Weights of a small masked image model: 7.08M parameters, encoder layers 10.
Rows from block 4 of the encoder of a small masked image model, named by matrix and row number. Rows with one number within an expert belong to one neuron, the router's apart. Each number is 128 + 32 x the weight over its row's rms, rounded and kept within 0 to 255. All counts start at 0. Numbers have three digits each. After the name is the row's rms in percent of the matrix's.
Before each expert's rows are labels from the 100 images, of 14976, where the router gives the expert most weight on average: "colour at peak" is the nearest of a few named colours to the mean colour under the peak. Only what is clearly more common there than usual is listed. The data: photos of plants and fungi (iNaturalist). In brackets: how many of the 100.
# router: slot weights (encoder.blocks.4.mlp.router.weight, 16x160), inputs 0-159
# up: expert up (encoder.blocks.4.mlp.up, 8x160x160), inputs 0-159
# down: expert down (encoder.blocks.4.mlp.down, 8x160x160, transposed), outputs 0-159

# expert 3
colour at peak: cyan (26)
router.6 089:132157111133144127134171069090124171057126180180089086157186118133129149000127086108129119095105089088052123180144094109084076133135121130153146098124197132166111122166146188128118140103149099100178143153163157173100117084115110117111202141103153111158181091080124119127104126112156119191113118148107182126173130136142108185114115130143106121092111113127070081108139107140106161107115129121190129119143138134179130103063126148157165129157111120086177143126158116146107118178111089
router.7 112:142130096079053139144170103108149117172101159132145167074141130117123135049142128092068090112134155082144180150131184176103114123130141088124121126173136098115140179115119056117208169115083097117127134180161093186094120100112120118166139178158142125112179144172068112111098178111130132187141135112180145120126127105093123153032139105120132179142091156152116130077111129112079159132078092118189127123134140100139112130084149158131089104171112142129094178171162137136108110117123045
up.0 093:192101149094148142134172145141133054113150114151013120148151138126120073197115124109095112120139159101118140124139135119133150085118094234136092144071118198132141116145116168143107087149183118112109135111094130136149112116147089157078066151115133121158119120112116189185055152141186136122196108064159146127103134087126120148134135150140120117073081122137106170149143194210147138108147162123112133186180155139169100133108111122160099130154108123113135139121078092100152131124174128
down.0 079:081132131128120133094149077115117196179164140161110168147167138153127126105107110138123118071053066097103123130151086124116189182147110089147156120122138089158148156108054132100162088138125172204137111116148124188077162189064144130177142126165131160147170112198101126122166138110089128139102077087151145160141155135164122130116135139084101080173145122040122137175105105082155158080082131158150063098139115118124163152128136083139083095086115114138098116076148173134129152124117157
up.1 096:188114141165108053106205151122123079124159119136072154097161123125103146144167112071095103105116153122117141147163116125189165108122145177127087036129104187147110080173106187162081124089209117094163098119104148124120097173129101115127050143114202087064122128110156161147149108146156107168089149132127114113128136091106107114134130194156125158076060121143119107153166131144160071113156126115118153098151089188151121132093121148182138134155128123177150131138101145132146085102173115
down.1 069:104112132118139171123105155163120151146158107122133137163167100182141132112061145181124071138114067117136112102101131137127138127133117115129146171097163177130171155071082178082128102147129095161092114074152146132152097113160152130150164130117121168135130124159115152139075139111116098060114091075155135120131068161183151084173128085088070031138142130057128135126072098173137165116096159128135073116080160113143097085133109136120070111070162081084122140083183099119169183191136144
up.2 094:113144107135181151141132104116100155110135162143161086200183143127116154121140138178134176116080056102081169115154133152132100125136132105129115192115164140177139107121167174137168126116082169087123107128171149136151143093166152133085162093095165108093128085144119105117127158132112108143170113126118077118160121165170095132170083088076127086122085098112104092155084041152157172126135219140071124118127134153131085126010176185104082154138168115094143133123076129115118129139148159
down.2 064:097146114096068139109147170093116099172138111141085150127095094157129137137136038105121094132159083127112119132085157161093184158051136161119141114164061145120126160127126119116132157106143117137176208087147092120127147166109110128161085126152146152155130146041098121161113152164068112095128089106180111130141196132143111132074133159181089135108141187147144119078168143141140148102096102164160094177131139122146126142171108101105130150132141099137043207161093063175165116076122123
up.3 156:171126137108127111098189163100125000125106144116021181140155137131096078141164131037071113123169137119134110136139127156125137115097101172133133118125089219122119126147077115130079124146211124104168139099084165149158100093154089116112120144133143110155114135104137191172100137122142129149197074114119148127097125134106123142136113147145148141175079137173096179153122163143140123146126163124126157164119113203158098096154063122136156125165107144109122152130139106087145131106155111
down.3 156:114092151149131091119142096131087170171160123145125136140147134140125133139110182148119057084099101088123104112183106165124151142126145143139155112147113109130146155164082144094142111129100130183092117092142128161055147174074155112179108135152168128107203113157111142127122130168139110135087130095178116131144000129172105098121172124054075132146148112084137136147137122107153139159105118113133085081193137101147124186176130119127081130094131094158111165102130100177159142088089142
up.4 079:103064101143155096095149150148086097165152140075140153112153196163074092121173084144129116068110122142146132123186144125125150105172149160148136151130110187170096094197158129100098143073157160089142087127157127105108130151114149086109103173100141143117086121151096135180164143123092153143135136098142109080141212129119105165149160151154069131073109112143096129205110111133136132027138118210157117174071134167142127134094150168149143116084127089160168150172083152152111096150123151
down.4 065:112118156122101108109130106095164145136128129123156120134133111099132114081119030141126094138148140127120150121095153099094107148132144116155123120109124164141108091122124181113107193163118106151138118146151154128142138147123154111110159100089150153126152128135126103104165148175077127161155138117127105141161255115105156157140126172173121117118165142154122156116101099117118133007145096124164105097116133101072133108151125126129119096148100143105159134131100127135144151147134112
up.5 086:172112113088142098160154150198147110102165078126046089131157132129144120151138134205111117134166191101119110213132124135162151112160131155125062153153110160150115099148127181137148085105123083114097103112104121157155088130142159139140069172105170145075120025172123143126059142099223092129129124091146145133115126087113098093173102148130117134095141139161110119128172153209130124108122134116104176100206107166167157120123148141137071095135154133136159109142087112151135120084153143
down.5 079:095174102118148125157104116123143136105124178119118148168149099152122139108141052090130097103120078125120137121084172120107150168147117103175142139114128132105172149084083127154170151132147138132130135094136107156141148130134147147152142102128102155136080164168140115154161128115106120075169064131138120117133255131150126167081168116145115088149102130111128139115089113120171141038124164152127062179057133118105081152122128130146139159125149127110089095125132180117142158182149154
up.6 103:093139123142110131155104088112126183108143208151174164127131143149146140102164139097137167152113081146101116099119134118097116184145107082116156164127192108146103082140172063087090136100080157140175125099126178149143161106135126119126136092111143098152142165150135128197151110168059138168098146134090099131094120170129164164086096117140152167093109099128121075074152062108149181148174093113172103128023103138119138149100131113156188159131057137081073131101127163132144137187187116
down.6 087:111105107144144114128156143118160114135097080130149123099137071138088133124100153134176137110125171126144124193124214069162064103079161120119144120153124106153088138114139192120105135114134073101120179166144153074171098161133104088138134144135164088131156104080146115111081133175130144136105155119143130156198011122122176129192064106183106113112163147160113133119167129127116147191126136099164180094144127153161122101130124091140136080153202066160189130124129058152116155102132103
up.7 120:096148148109100074079098138140147223199119082144191183136108113129149145052105164097131115100145118133136105091110131119156138156115130129124177080129136105088163172083080116088157179168126123203132124128147087131134155129128138151173170090157084117089166144150137076082213149120093108091146098113112132122144121109149109132130165119158158123138171141135167131076114108072125083154074058136124113145036114096125148075147132107124118186103124125119129129086206134120150140148085125
down.7 131:142112118134136139139146141133079098108148109138121106110107177123136123160137247137130161122115142148134112146117114139137124129118161139102114153133130138136138116153208113134132096111112145096128151163116138130125137100129126113106103155119123127113110125109146155123106112126129155163115142149091125110122000130097127129123137094114139166138125114130113116149127140114132114255141124153123177142130122128110138145118137152126164121135116136141144127182117103130125114116129126
up.8 099:135095114103160113130155155139116175194116073106123149093105105094107110153141127143171156070165168124165093148125138149141127104136140146161152145140109106103201135079145128130159150138093185121083113147108124152131114116152198170146150115128105167046074160117110068093124197174132116151216151120116106105066120162166161089165169126118128090090071134137117156146093138113131060133105064131046081100094136106116135158147125122124052121105103127204140075106151162100106139114117162
down.8 106:118174118115078149118093137177157098070161175114118131109048143162149137125115144142115159179133158166114134087109080091145098149201064145100118167072157123125074110120133089126149089161147136134103101159151116104143131064187101153108138117097085091133100127174158126127179085034137148140157107171090152099115181111092126116107158123167209117116096143103144126091139143060093138130137098127148150118113129115091178105055117109103184178169074172152119116118116183112109090159142138

# expert 0
colour at peak: black (78)
router.0 097:156138120087101147164132086132110091122101126065111084135117164162121080168147092111128159128149146102172123119180168146150166132138108165151127156176163141097090135111114152142094111139115139161093124111098125059117123120089121136136147139120133140190067085073124123133175112152198137090125108114128135115144160115074121116128110165174096088086145091098125178112099186213049142097205133176071146119180177087145126193157113163181142100128121141108137093188138141104115073186176095
router.1 108:158138055119102140124131167141122162079147180224103140130121151126160192079126103095120061140125132117041143115154141112085108130136114135134124097147150146140080137141108139102136143110116118103170148140162170133107134110111089093127100149123145160154141139120118108123076113077093162083078101105045155163184139108123100145095136170163105142115139138133091054110165150058108169123096153114210201109170138150167145127083126118138199093141144076155161171125187120165112125156117075
up.0 091:079093131093154120076112102166033087119142144127174125090142194152067102136167088166079131087115148139136157150169139142152135091136116066142145102115181161113119167141159103111185150109149145093139108136157175136093140121114147108109096140115177141128143086170051096175139164101114161118124096089092099075149206116111148174105129139144090117106114101105110123139135131099141140059132157216168142144151189146140100151089148177200093123086128102149117173174106174152091101150138128
down.0 082:143105133153086104113077120101154089156084159144084116108132118141081137129188057124139115136203170140147149155146103093104084093131097142115089096106125132103120112127111129128095146160147152100137092175118148134104114120137124172092099124154082168130167135157158165094084119112109138162129160149156178136128255108051112168117115116144143134085106168106134140129155146116128142019143086128138108107157139136099108164146134097178105103142135161105126123131142154136111129125142125
up.1 089:083062118097154098067100133166063127155138162120166101152130190182065122105164098131108124082102128123120152103212135117122125104141104092138174121122169167130122130140147121114155120074132141101123097093153170110089164163115119121125107141099159106175118094138069131189152135109136154094124139068065067107155183117112138153119153170161088129093058105081126128161141136107099152043174119218120140123097162171118158159111145155188132137099162099133145139142067187129111093145109126
down.1 078:121125116167079097087097142140154078154106172133066160130138108111126144126167113137105101140200142124123088137155117135108119155130093071108103075109109118125076106136117111102087136176136132127146090181092120130105107134113124149138098136123079123153152148161099189101085123097082113142150147158125139151110255141036139145142136163128154113102114139176136139120131155085137144040150084168193099083126102152126099134210128155191118132196115124121106153129105152165136095108134142
up.2 170:161138107149133116173134139081133100113062164135122042254118118100147148212112129121177192164144164105124112111133115138087142111158090170130151135136118087148142115098084117150141110143146141189109120100102146070115153091121122159192117123122111107216097103101165116098146154140175103087158176153099152135056123184172095051156111112114133105111119134127160120118122159188085102130179080133048160147100151101105107140155168121142107136135105145114115103097106137115148096117131140
down.2 157:115107106120161137147113070171116166145161120110138116067096087145090119094118100185106126088148134175142080218092106118120061104156118135133134148140130147146147146134166108152131103122091122124106133147164144205080124149079164083104131149138067171078144183102132136090078091134132210140130117130174167104168138094104162172126153072100083131116199108088054139136110170115185104118069111144150101146155141088112176177144099109110175087120069122185122135169141115118114140132090101
up.3 066:134108119060154099117097175141083184186155104127124128108122164157089087101189114102162110106149143102165131124122139092164139106109140174147130121097127128073178172078144144089153199143123121124189105103148139129133123145114130136135114132126118149090093152116078068109155128143131134056196087120124117096175163069157174131156097126107089122058089080099069163090156169152167146078139125165097115196158172114169111099107131089167103104079133050209147144094127119136121110128111151
down.3 104:101121144136099106075084156119151083130117161155078180140177104167085120098171043128139116136149098113133122137147120129120107123123058116099137118119094133097091107147086130103127104160126149157125100163123134133149118142136116160128114124171097125155154119126138170135097119102127111139143117141162138165111255104085130132124107179131155096126098124169155146156153155130134161022138109133151109126134119163149088130146115118112116134177169133068112152098132137171124134090124125
up.4 087:054058107092181103039152146146057119142134161132120122157131192154125125128161086128091117109102093092136151116173139134104120117106160070163146112117149150111139144116122103121187173108124149096122102082177156085120152081118135128124125148093145145104174073136051099193120192146150146079160112124121093090137208141172144199132147152151092133124064108109114126127107093128116134058132172165124136139109152140139099115089127172192105102068130125164172164152133149130087090124108166
down.4 092:135106132139075107111119118119166093120107170121098137134127116139115109133158038101131138129149149135132142156134127139140099121136080107131116096100146108120099094142101121125097110170111139119159095184104127132135130123124122149132121095117088133148137105142155168104097140095084136169175167173126142147095255121068125144120095120155144102096117163122147127125164144147139151024156096132153124104128103158093113166105118121161103124179141156102125128125127147131152131131138118
up.5 109:117151114084148123159099063127157150100098165117162057179081131125105097077150136126156161108155162136158110141134139108085135143175133171146159159156157088114092139095102149144156093129095127163088130099100169122097147110122175154114172144137088114185077115077133096117190143189197114163152170139106172134084134146124091135152122117115138063051126142136122163128109138175079147137190042119060143123083182101100154169115158123155155109124074156122141080086098150097117133176174096
down.5 107:126114127148134177123087116194118171087146073116151111095063060135135135156125076179147157126120139132153071151152145111154053158067085109108122124165151136129122132107119133156124129120109104165073110119132154125071158142081115099101115085139088150107135120093161126111162116138126200084138121132189148118133255117136141148184111119077083125131175131061147129105144155113123106063090152141097137103154102137088181160175111101107165107123099158151172098108133162093121116105115095
up.6 149:144154161120139106134092163155147117091114111127095190056098100098126132114162165138186193101123166149155106098149138043175117143108071135084138135154185097093108126109145158136114116156162166112091127207097114121139109155157107152072165061135085076077110179110166127091168101112150113144136145138124145124081090064110213145169112116093163101150094119138147138069175166079140078164110085120141098095147134139103129101111128094132121170162132172150189081093118157110143138162160118
down.6 156:160120144138117151175155112142110149108153122125185093113092161106194153126097205131113144116097100143129145108115152124144178165140213168165136129109176123128129123130170101150111107119130081107119156094128125110141149110148119107121117152100160106125094124132146107131122100140125143147108127109111100132111000131166125077110152109124120170162138088107132122126134096141119128255140124108086173116144118120134166140088133162124129131086116148151120113142128107092157138162149105
up.7 090:136143134167151131147055183131114175131133142111137179045156129145141145193153131179134144160135100136129098082100138183125166179115136153094070152139141136096075127122158146102097171132157147086144114118151167109078134140132122097157116106141061148098154136195139169171093096097094134139115087110138111129180139133061098130106135123094123183123157109136102125132147151121182080117096218141184080123194060098173118165174108140096142099105078112118063149192176141105162129116122129
down.7 075:132165136093130151102169102093094110137154129143066114175179155058127117071100148097120117111109096089122180128101107153108158104183079144166154100140098159116151147154148169095140112131142092172141113122055086138152091127179102135153141194126177145132112165143107141125149190114114125159132125190087144147106045161164136078086182185165154102100076141133166107165107129136138179152212109157107120124133109171109054088122126160190088137132139092123153157070130097139155119173134157
up.8 163:168129122078125058098127094162121061195129151153114144148117125125118112168158126126028069142158148076139159107132130161136114112121120108159072079086119160071048172114107122150135163172180091126100116114111182123122141104132099120162095115124150125148163080176088134142068118103131114103140079146154131123171126115119059156086119155163113180143134133152148145121150121136111153126135184120158171093169147158234086102090093145112100095139192115115147138182177098115142116119122076
down.8 148:095156119109161127101172185109070158132101086129101148150145147126103122106100194088170092129101081098123130117113124153099177117082154157118133146162098156140159145128119141114165141082138160125149140105145099149141106083159164109151168137128190113088114134083085088155149160102123113069147097103144121074141000150177135102157153128152139114177102127137096128160071098120130089196084151163124107168092136116150114083138164157107106175063111099132132115107094121150125118104151163

# expert 1
colour at peak: green (65)
router.2 105:098144141142098133124111099185139148127117166168175130129122127130142166109142117108090132154109095083097174067117182113085107146127134091111123101100139107136105153115133105158186104118131069096074144087200147128090137144159098159142131156093127137193142117207099144140131136081114096149105124131155123146150151125028032163050174165103133199160105139132109087145071126126097184123114129126138093091097133119121156093135166130142105072159124152076067139220128171148135148101125106
router.3 090:073088152096056109155115114193150091107162119186041124078064152127073145081158130136152110095118190138055150100134188118145132130102104159101103171146091131137132104181120109125114112091158107100102153170125121145088158096178136127143155118111141114146102073136101141140145138122160159103173110124125169061135125102084118223116169149140122160130064139178115109133119183181077118110103113174071138121140102136123120128116094162101131132141098195140164094174134153108079104177132118
up.0 146:131102132120146187190155123118126133115167098129123049093099140132150112139125131135176182116082131203123108149111151148163123132169107148128120171147149139125199111140161116081111190111056152096173126138185100116111154128140191118145147108118110160086049129112141126134176156131119192096189102150070108092116122147142193141157137075100121103133121098123089140136117116087191056136123127135047103166152106078047157171113068151116149135097085139171154125119122152113132132147142176
down.0 128:148087154143076110137171161140168105127155120143143160117138100127168133136133054151119125154129163112104131110119157133198097095147106097132121061155106119113078126162082174137096155114148109129135093142155140140111118169149104135125131104141185150145155106190113179120134155140130068138096143163169110157172255101093120107121118153113107122128084135115153126122150136148118131033152088141137117024131084154116106150107124071154041111160145125161131155143150158146144071143096109
up.1 110:147156161171145084149081134170144180137120138102138107136101105100111145101083138140151118111109153130178129097088134101104161133153144124098140142134111091161122125125125109174154133129101142089046146112136115126111122132143176156155121111093049196176128130215137147073112146173145104151123195166165114126118114073104134145094187166121128116127134105098155145167095148137154106136141094155108035117148110052122152127145191136199069135134073169119095102161039192144134141128127198
down.1 142:130184124120090141152118149178088138095150160128125110132117168133155131097152202112100141185139116150121122120100139124113153144156101117135075135116175138120106134140213094133134062120121082127114151082122126101113124143150049125103116175113109144153115156151114127141155116064094139129128110145101128137111000124072120158109195138139137163143112130092108126126125144077134160247131117172141138155128119141123163128118124139131163127126112141124114125153122112110127080129152126
up.2 095:105094098102176124107134129112099107135139118061139043135146180161091088175112095114159113095095096123216146139151153174102144077157137103158123135148090155100123147145144127122154162124094150101131101111195114044082169091110158074146123165104129175139107100114074114139145190152109137065125108121106104098195167174139120170123144175162098089130122112075108159186079131120133108077129117190109138151152139095119088153102131180197121093102133088160141150164131159147087101155105171
down.2 079:099105113114187154086168181078090136131120083155157151153141046102083087154074086171174104084090148098141123126171189123150127134090184123111172141159082152102155104104114170126122157111120161123121125192164123180135132124144165117131156107140173120083147094085098143096123140189139122117160127117172168100120234124206189081160090096086134074105122143133160183133097111156106108067070110170098139125082134112109118128128102129141096150072148114146142105103131126154141159156128119
up.3 114:094115143126109152070157101134095084155177153129114182066161141165101116107170129155106079114104134128102172127171185139160176151111135104147112140174107203170096104194125130138090145040172100125160105112124114142136132165137132074123118118147211098096150084110123139205179119156080148111091079099182100102165145118100150157114147127169101133138081127129094118136159083150127170118111137154137111138080080179122088120087097188117131174107153127111176153184100123168093080174125099
down.3 110:115151122127091161092124157135091144156127092126169133175114146081152126157106169116177143162135133119133111116149154146127154133133106134136153116167074100090130164084087112126153185139097120182108136114109102055113143107160135115171145090139149139136117127135111082103137156114140121058132115144170120121071010169178099042151168109180162086158133150170191165136067165114100089190134085169060132165050161096092113137175094088122117134082125118130128069143141101127103159153120144
up.4 097:114114096115139110112139101177075172184151098135166156115164171156094111103151082092125102098126074131110132108128151165140141118132137114178156086143110112085136171167130108104142173112135133149101106080164153121074157148113162099168130133150132147092090113146067043142198126130084140050133097107139106075176183150172105135148162150157086093134123097111126118130051098129148089086131093190111083144088133080090147161137101151158124108059076079177131123131173156150081096178089106
down.4 089:066110146122185140109084092126105113148156110141117107078101144153094149164160103177162091068088126129138105188164137118143151135129203117132163157098184114141153096097159158132123120147105122080114103187161165165146090134116183120119144062120108162083118148060152096130101119157123154128139108126079090108155216140091158186195093105095091078146139140112109135132128080089115134101153201090092088103166144135138100149116132136084107084158202098085184101166140164137097159145137144
up.5 086:076096062109099140090172153135089120144154122132142150124176184150138095146157079132158162133116114151121126124167150187112179092141123075166132115140073142126151127159151122099127205091146155136178089115161109083157162117159154106127093163097177113094101112141083076163155172139076154077157092093122105071144170161144110168146149147186107111117097114134086126159102100151130139082131107185141117182015122127100120179122087159107179142068117095160143118154149131135062089152119115
down.5 059:067143194138144130047109108160139104151136136139135132112146112131090137133118073134132075078098124100159138130200144123120099121112138068092184087123087100088154135120056156132104165191120107191078114164140155124143107130125140150174120107164142100108206127099157085125094110152143109110149137211172135144141151128111141152170142133179193059133153207089161123136102108117116129091123105143101074087099097108198122137154147109165087110176140130144198135118134162150163140108092172
up.6 074:114077106151158154129147138097086120161164106102095080136134165167086105137123117098115105090112089146147120145142158170100118078174144145151170103116118142130179112168135092097109161081107162119138067079176132129103146153125180088137111157114107211118059094140080107152112165164127140118137092138122068097177196159133149187121153148171086120105082107101080130147056137139194082075110127193084076183113153119117116160105120149160101095093099098170103154140159178162102102150121166
down.6 092:117110114142169130083152141094154103145120118145146125111149085117088111134127038121175113102124117114141125158168162134139120103114150128128148114121101122131135131117083158141138174134111138123129103173143114149162126122119190166116138096129148122103164122100125120097107122160134118125117139144147140139143255108149150110155089118132109096132121176127125149126125150130123135000147133128118089127102141143112107123130117122159084135126131146124130110100114188133123167149115137
up.7 124:072128056088105165102183072075121095100109171154154161059161132146136120124182131137119096187155120176086181224137126138140123155121144054128131113151139163148130115141158098136082161085112121154170124122143097105170107154143127113139124176123209079118165095095117130176152136135115165154134093150124134143140127145074126124121073110181139091166112139130129109101145079130084184124127082126165142142034110180085171109107104114080222115141115126118161133123153145132094122113127124
down.7 127:094126112144196114106119121132098148146104091128166085155096093132124142154085141169174114101096128067152104127165156111136127124097168168124196159158099100126133122082036172134136129125115108173066162117105170114142134115133173146166139089112140096139137073102140083122143129195185101083116137112145116143116121143209115074191117115126114095142147095160144119117086151186086078162140126109066178108182148085168082133154156112113087125102197091116137117102120071158127179174084173
up.8 103:116123146134074137120154163078138051139113187147110171140106120115088120088150125115094154128176154178100127166124170120114095137121081080109154099176087147126147063135104017104093143113107155103168138143096123153123163090123073126159145142144112140179191145169146188161112139156118121155141150152174178134130094105056148159074141157136153158119073120114114133130151134152140139136107077132129090147030076152084128114118133113202138177164075150074102134166123176135130112118151148
down.8 136:143160134115121122150099124151076145117148118128152106129110155141130123132129229132112147151134115131133107136116108123131156149125139132150120116127160131122106132139164118149138047123123085135090166075127154087107127150124068111126112175146125130150144142155115128145147109107128134135117146149132134161121000135108115124117185121107121136140139098100100137146105141100136138255142133147153149108168130135133141145131108119147139113132122098143077137153128081110131095126118104

# expert 5
colour at peak: grey (100)
router.10 091:161154128087139163160144132149176164135116110186102116141141060050170149063097199118110126128153130107073093127064118143121101170121112134102114150105114146159152095070064107121145119110109115164111160101090121172185102120144124181104141108141138116114133112161152135148063146115138100135165093118126150149173055103156113120100121111118182165121119130187103134134133112097142142206095131018125140166133095106169142045122127109139140117131140151085119088123122080087137209076159118
router.11 108:134117136072132091108142091103140065145126145141102131164222104097161119084170147154073068135148090090117138115129094175107139130103153153159133130099134171115146137095131149130120148130191105179156188102112203149183133129108103129124184086132190112155132100089109151184110134145110142151169077094153126132163115161172094142112109125085129175163102073204116130149098095148124126145149165100112127140212112120155065077148087166147108155116176067087133149140133044121146150112103113
up.0 088:102088100118098131072151153147074123146123109110149148088151184170071111151129071121131123080130151103154137163216124143114143106166096102154151067143101161141121132182136123096135131087127204108132064141160085109098146141099179072116088168128154121102118080165099110134151143111155166100110157096120093078146198148099137163175136188179079113123118123084097118137102122167114116080151081184151119150084160170096127152084141155171139145084123070151135163151116183173103071146094149
down.0 079:110133123119111127125137130119153145133097115117137151131134101130094133158131036092131119113133119110127133115103153130114145143108137108144115136144127146114116134119064130122132184131120150140131117149135132147137125158121163121128115123158142122093110156109140103122156116115129120083104135127122120110125255131145117148099127169146136132128126118130127170107122112119112120000127119082153107113099141116110114115109127125084140149150107138152098107118096160131133158131129101
up.1 099:145085104141204132119213171184131137080158081127101126138106138137146098125117124167141098105092165131104102094142107111137135130117153190125123191118177190162138089152123098079086101128161139160130136094125131115123125126159165109047131112077166112159069096111137128188128091120134149126137103025106118113112135096171115109181133183123108174085121098142072129176164132147156126128124156147109231151188107161141180114080094155110194138093149092130172127107121112122123150154141137
down.1 091:137147173109106144135099069129208103160136131105113114116136094113101124111123142069133161121131085140133127119125131138123096125133116113115158112123103124131130143130061144147151229146092079146106108127141134143127123128086124151168179080121113148085159186146136102127133152133116146129134112206116147115153255134100109159062125115142153076176129171067136122102083084091124134110088147059100073155098142120110118145132124145089100120160119229130141100108129212106136181066164155
up.2 060:154132100144136178086157066048147111100135163131140135147155138141136113165091112075093204138127087113129142123143067134072114133130126125122171126099100144123069155150186082190120140116155138064116146148144133141146148075179104137092152155123130059084118196106133135111153136134110143112116197186142105104108097155167120068116109119144125037099085113120127127119103089235141199129183097116165138112083158137086110127112145156149117109131141145151074156088117131131096131176127164
down.2 054:117105095156130069127140153106108118135040126173122126118090106094084146126141102115140083051119092070137143146164128117127058107088079134140149119116137141142164155119111156133129113137139123143119137132153134204130099153190180119097109166148172130109224083121120101131114144130163089172132117115149073122152096140149140132071159197162168153126103113200068139121134136062129130088138119072120119138218094137118123109138116083144072136133155115145147173110131055139091122074117053
up.3 097:113107095128105125082141167107083118149150111109153138112144162175093092179149069105139132099124141144130157148198151154096117104165109106152125118125118159135095126176172116096126158105124203049149064163168086107081147105146155107144065177113162134099128126169101106151162147098142160102121147104103085054144178135069122160180134185167096128125099125088095134173109090157135127073128076193137135142077161153107125138068139176173153125108097099156119145128119214156092078137093156
down.3 087:135139116128130136116136145136159148105124112135122139128134104130129134125115056079135128146129147125140123113152142127117112106114143120148121159128134152143116121118060134124145204130132152137132087149131103160137129117144142116112132103120142149112104160120132122131143128141108138099126128113112101113130255123148132159121128168125107125129115133160150126094125109126137117000111139097119119140078127149109118103113115147074123140132071158135124108106110152126115183112152092
up.4 092:110084104148099128105138149137100087140124125098154091102179179166087132166157095100146167108100153131146155183217120154106171094164092121170148100147086182146143117170161099088128134064096179126167074143137070055089141129107172086130052140153149149097110078166108119146178158103127163097086143119155089104101172144086122134148127152161103097089118119092112113161132156112123127068173066187130179172107148131086122166094161150165149108111139090158135162139109163169092093140108148
down.4 083:149128115109134144139155142141162146124122098133142150115125086137101103118121028106130135104154134110128126134118151147119121154117151117124139129143130145150141138135068111108112207121136132136157093142115127154130131126126177140106117110139140151116117164117127129117122108141099143128123134121169143117142255138135136155109139187098092141123142099170098130130125131113127141016110155101170101124115098144140101144148138156093121119137128141139102121135119107154118170103121080
up.5 127:132110155178186172132097143156117192126178081102088082134140129106137123132064116195160126115104116198126098120113090092129100074170142143101148146086113134168189105122154155121104095144109125131087099056128114134148095155147172155097101118049092143166082107122162125125103140162172120121160159114121118109140146137136116138190158139154127123090147134124151166127130109208180121125121103126083085213105148092112158112172118106141151127085143118136201103100065134106146124143117244
down.5 130:057161141136093160107163090079149142144185146133115129106105136127134121092105240113120069142085099171133103095128150126118125173105162093153124135122072124148156148116031102125133145133103129167175176083137075161108139178075104146172156103133119154128118147108134106123149133160079131089124102144108123102143038130113153150063161137142169090195140113099101135113105132079172146236089130103116121194091122126116119094112107171095133162087146141139118135128130146126135115137110203
up.6 089:127098102127171120161150162127119116119133085130076112120120136142107089112122131200181084094153159151097095194141124111117136084117158163122119206132157180182147083167176172130091133124121122120126124139125145141140053129158190127077104133108138153149132096112152144173125111172166165139144110146089130134130122121161121150179125110091112098062117130148077142210174169117148167098112181129121157102191147116112152148181094110118139079115243134171201125127079078128122165087093124
down.6 083:113189132113099122098109129097168139163121172120147128149123084125155126102121097089108128139132121113123116098129141166132091162122146137135150116125098115113156142105065119136160179139093160168110115115160163172085143146089128161142199105147086133132155131158146078108149120104108127121144101118123131114132255156124132164080141161094186096200131121096119111118092132083138112070113110099115052119095116094095120131133120135120108140136089179147071126131112211158132154104154143
up.7 099:112100101131110126114132158134087163122141130138184134111158176159082097139154091100145153115133141131126111120180133116133138124191079101135149099108153151124100127161150139107134121136114226088119070151160123100102168136128183101115077146085145131129113088165091107170165154098153155104111167094110080071138191142102140158156135188147101111069092082065106133144100084155140136087164060188148129121072170161105134178044136160201139144098102074136108161158125176151117085160087159
down.7 093:138151131127143112112146129130169121123095149131137129156167072106109135137153024094130136135126134106139123119152131131107139138113147121126119135112137137128127139129045124131121211127156165151127093148123124143116141128120164122106143097151139125101133134112127117109135132117125113106132106102113115125121255123177133182100120179112127147111133108137149130128117112131122108007141112085115098118107139143120112123121117140128122159120127134136115132128118161109131172112126102
up.8 046:117139145151077086148055181092117185130169119119123104089140135096122093150132133104150135135142106114127089154115116096125135089148131134079151095133131104136103141137078137147135096102088087072131161121134115151128120131156168133117094149078096126188135053221140133084112178078154136096162136097079147148183147141036126214092128136085099147168167171138152159150119144018172159162108152115123114109106124143111089141153123113143092109151227122115136132181116149121125125090115167
down.8 043:059151132072116140163134162116129114136121116165099110142077062171133143112120172153120150185160176118125176160095192148130126180137141120203111096126129103138149112077177114176146134118108133177142102111148142174112114175157146140170145179152130179120063155089124117142134125153128161043129060103094178162127190161137119119207076089093090127148134128125142113141121146192150146107130121150137091096119133107072051148129080115083158182119160090092140137185096120115120096131154160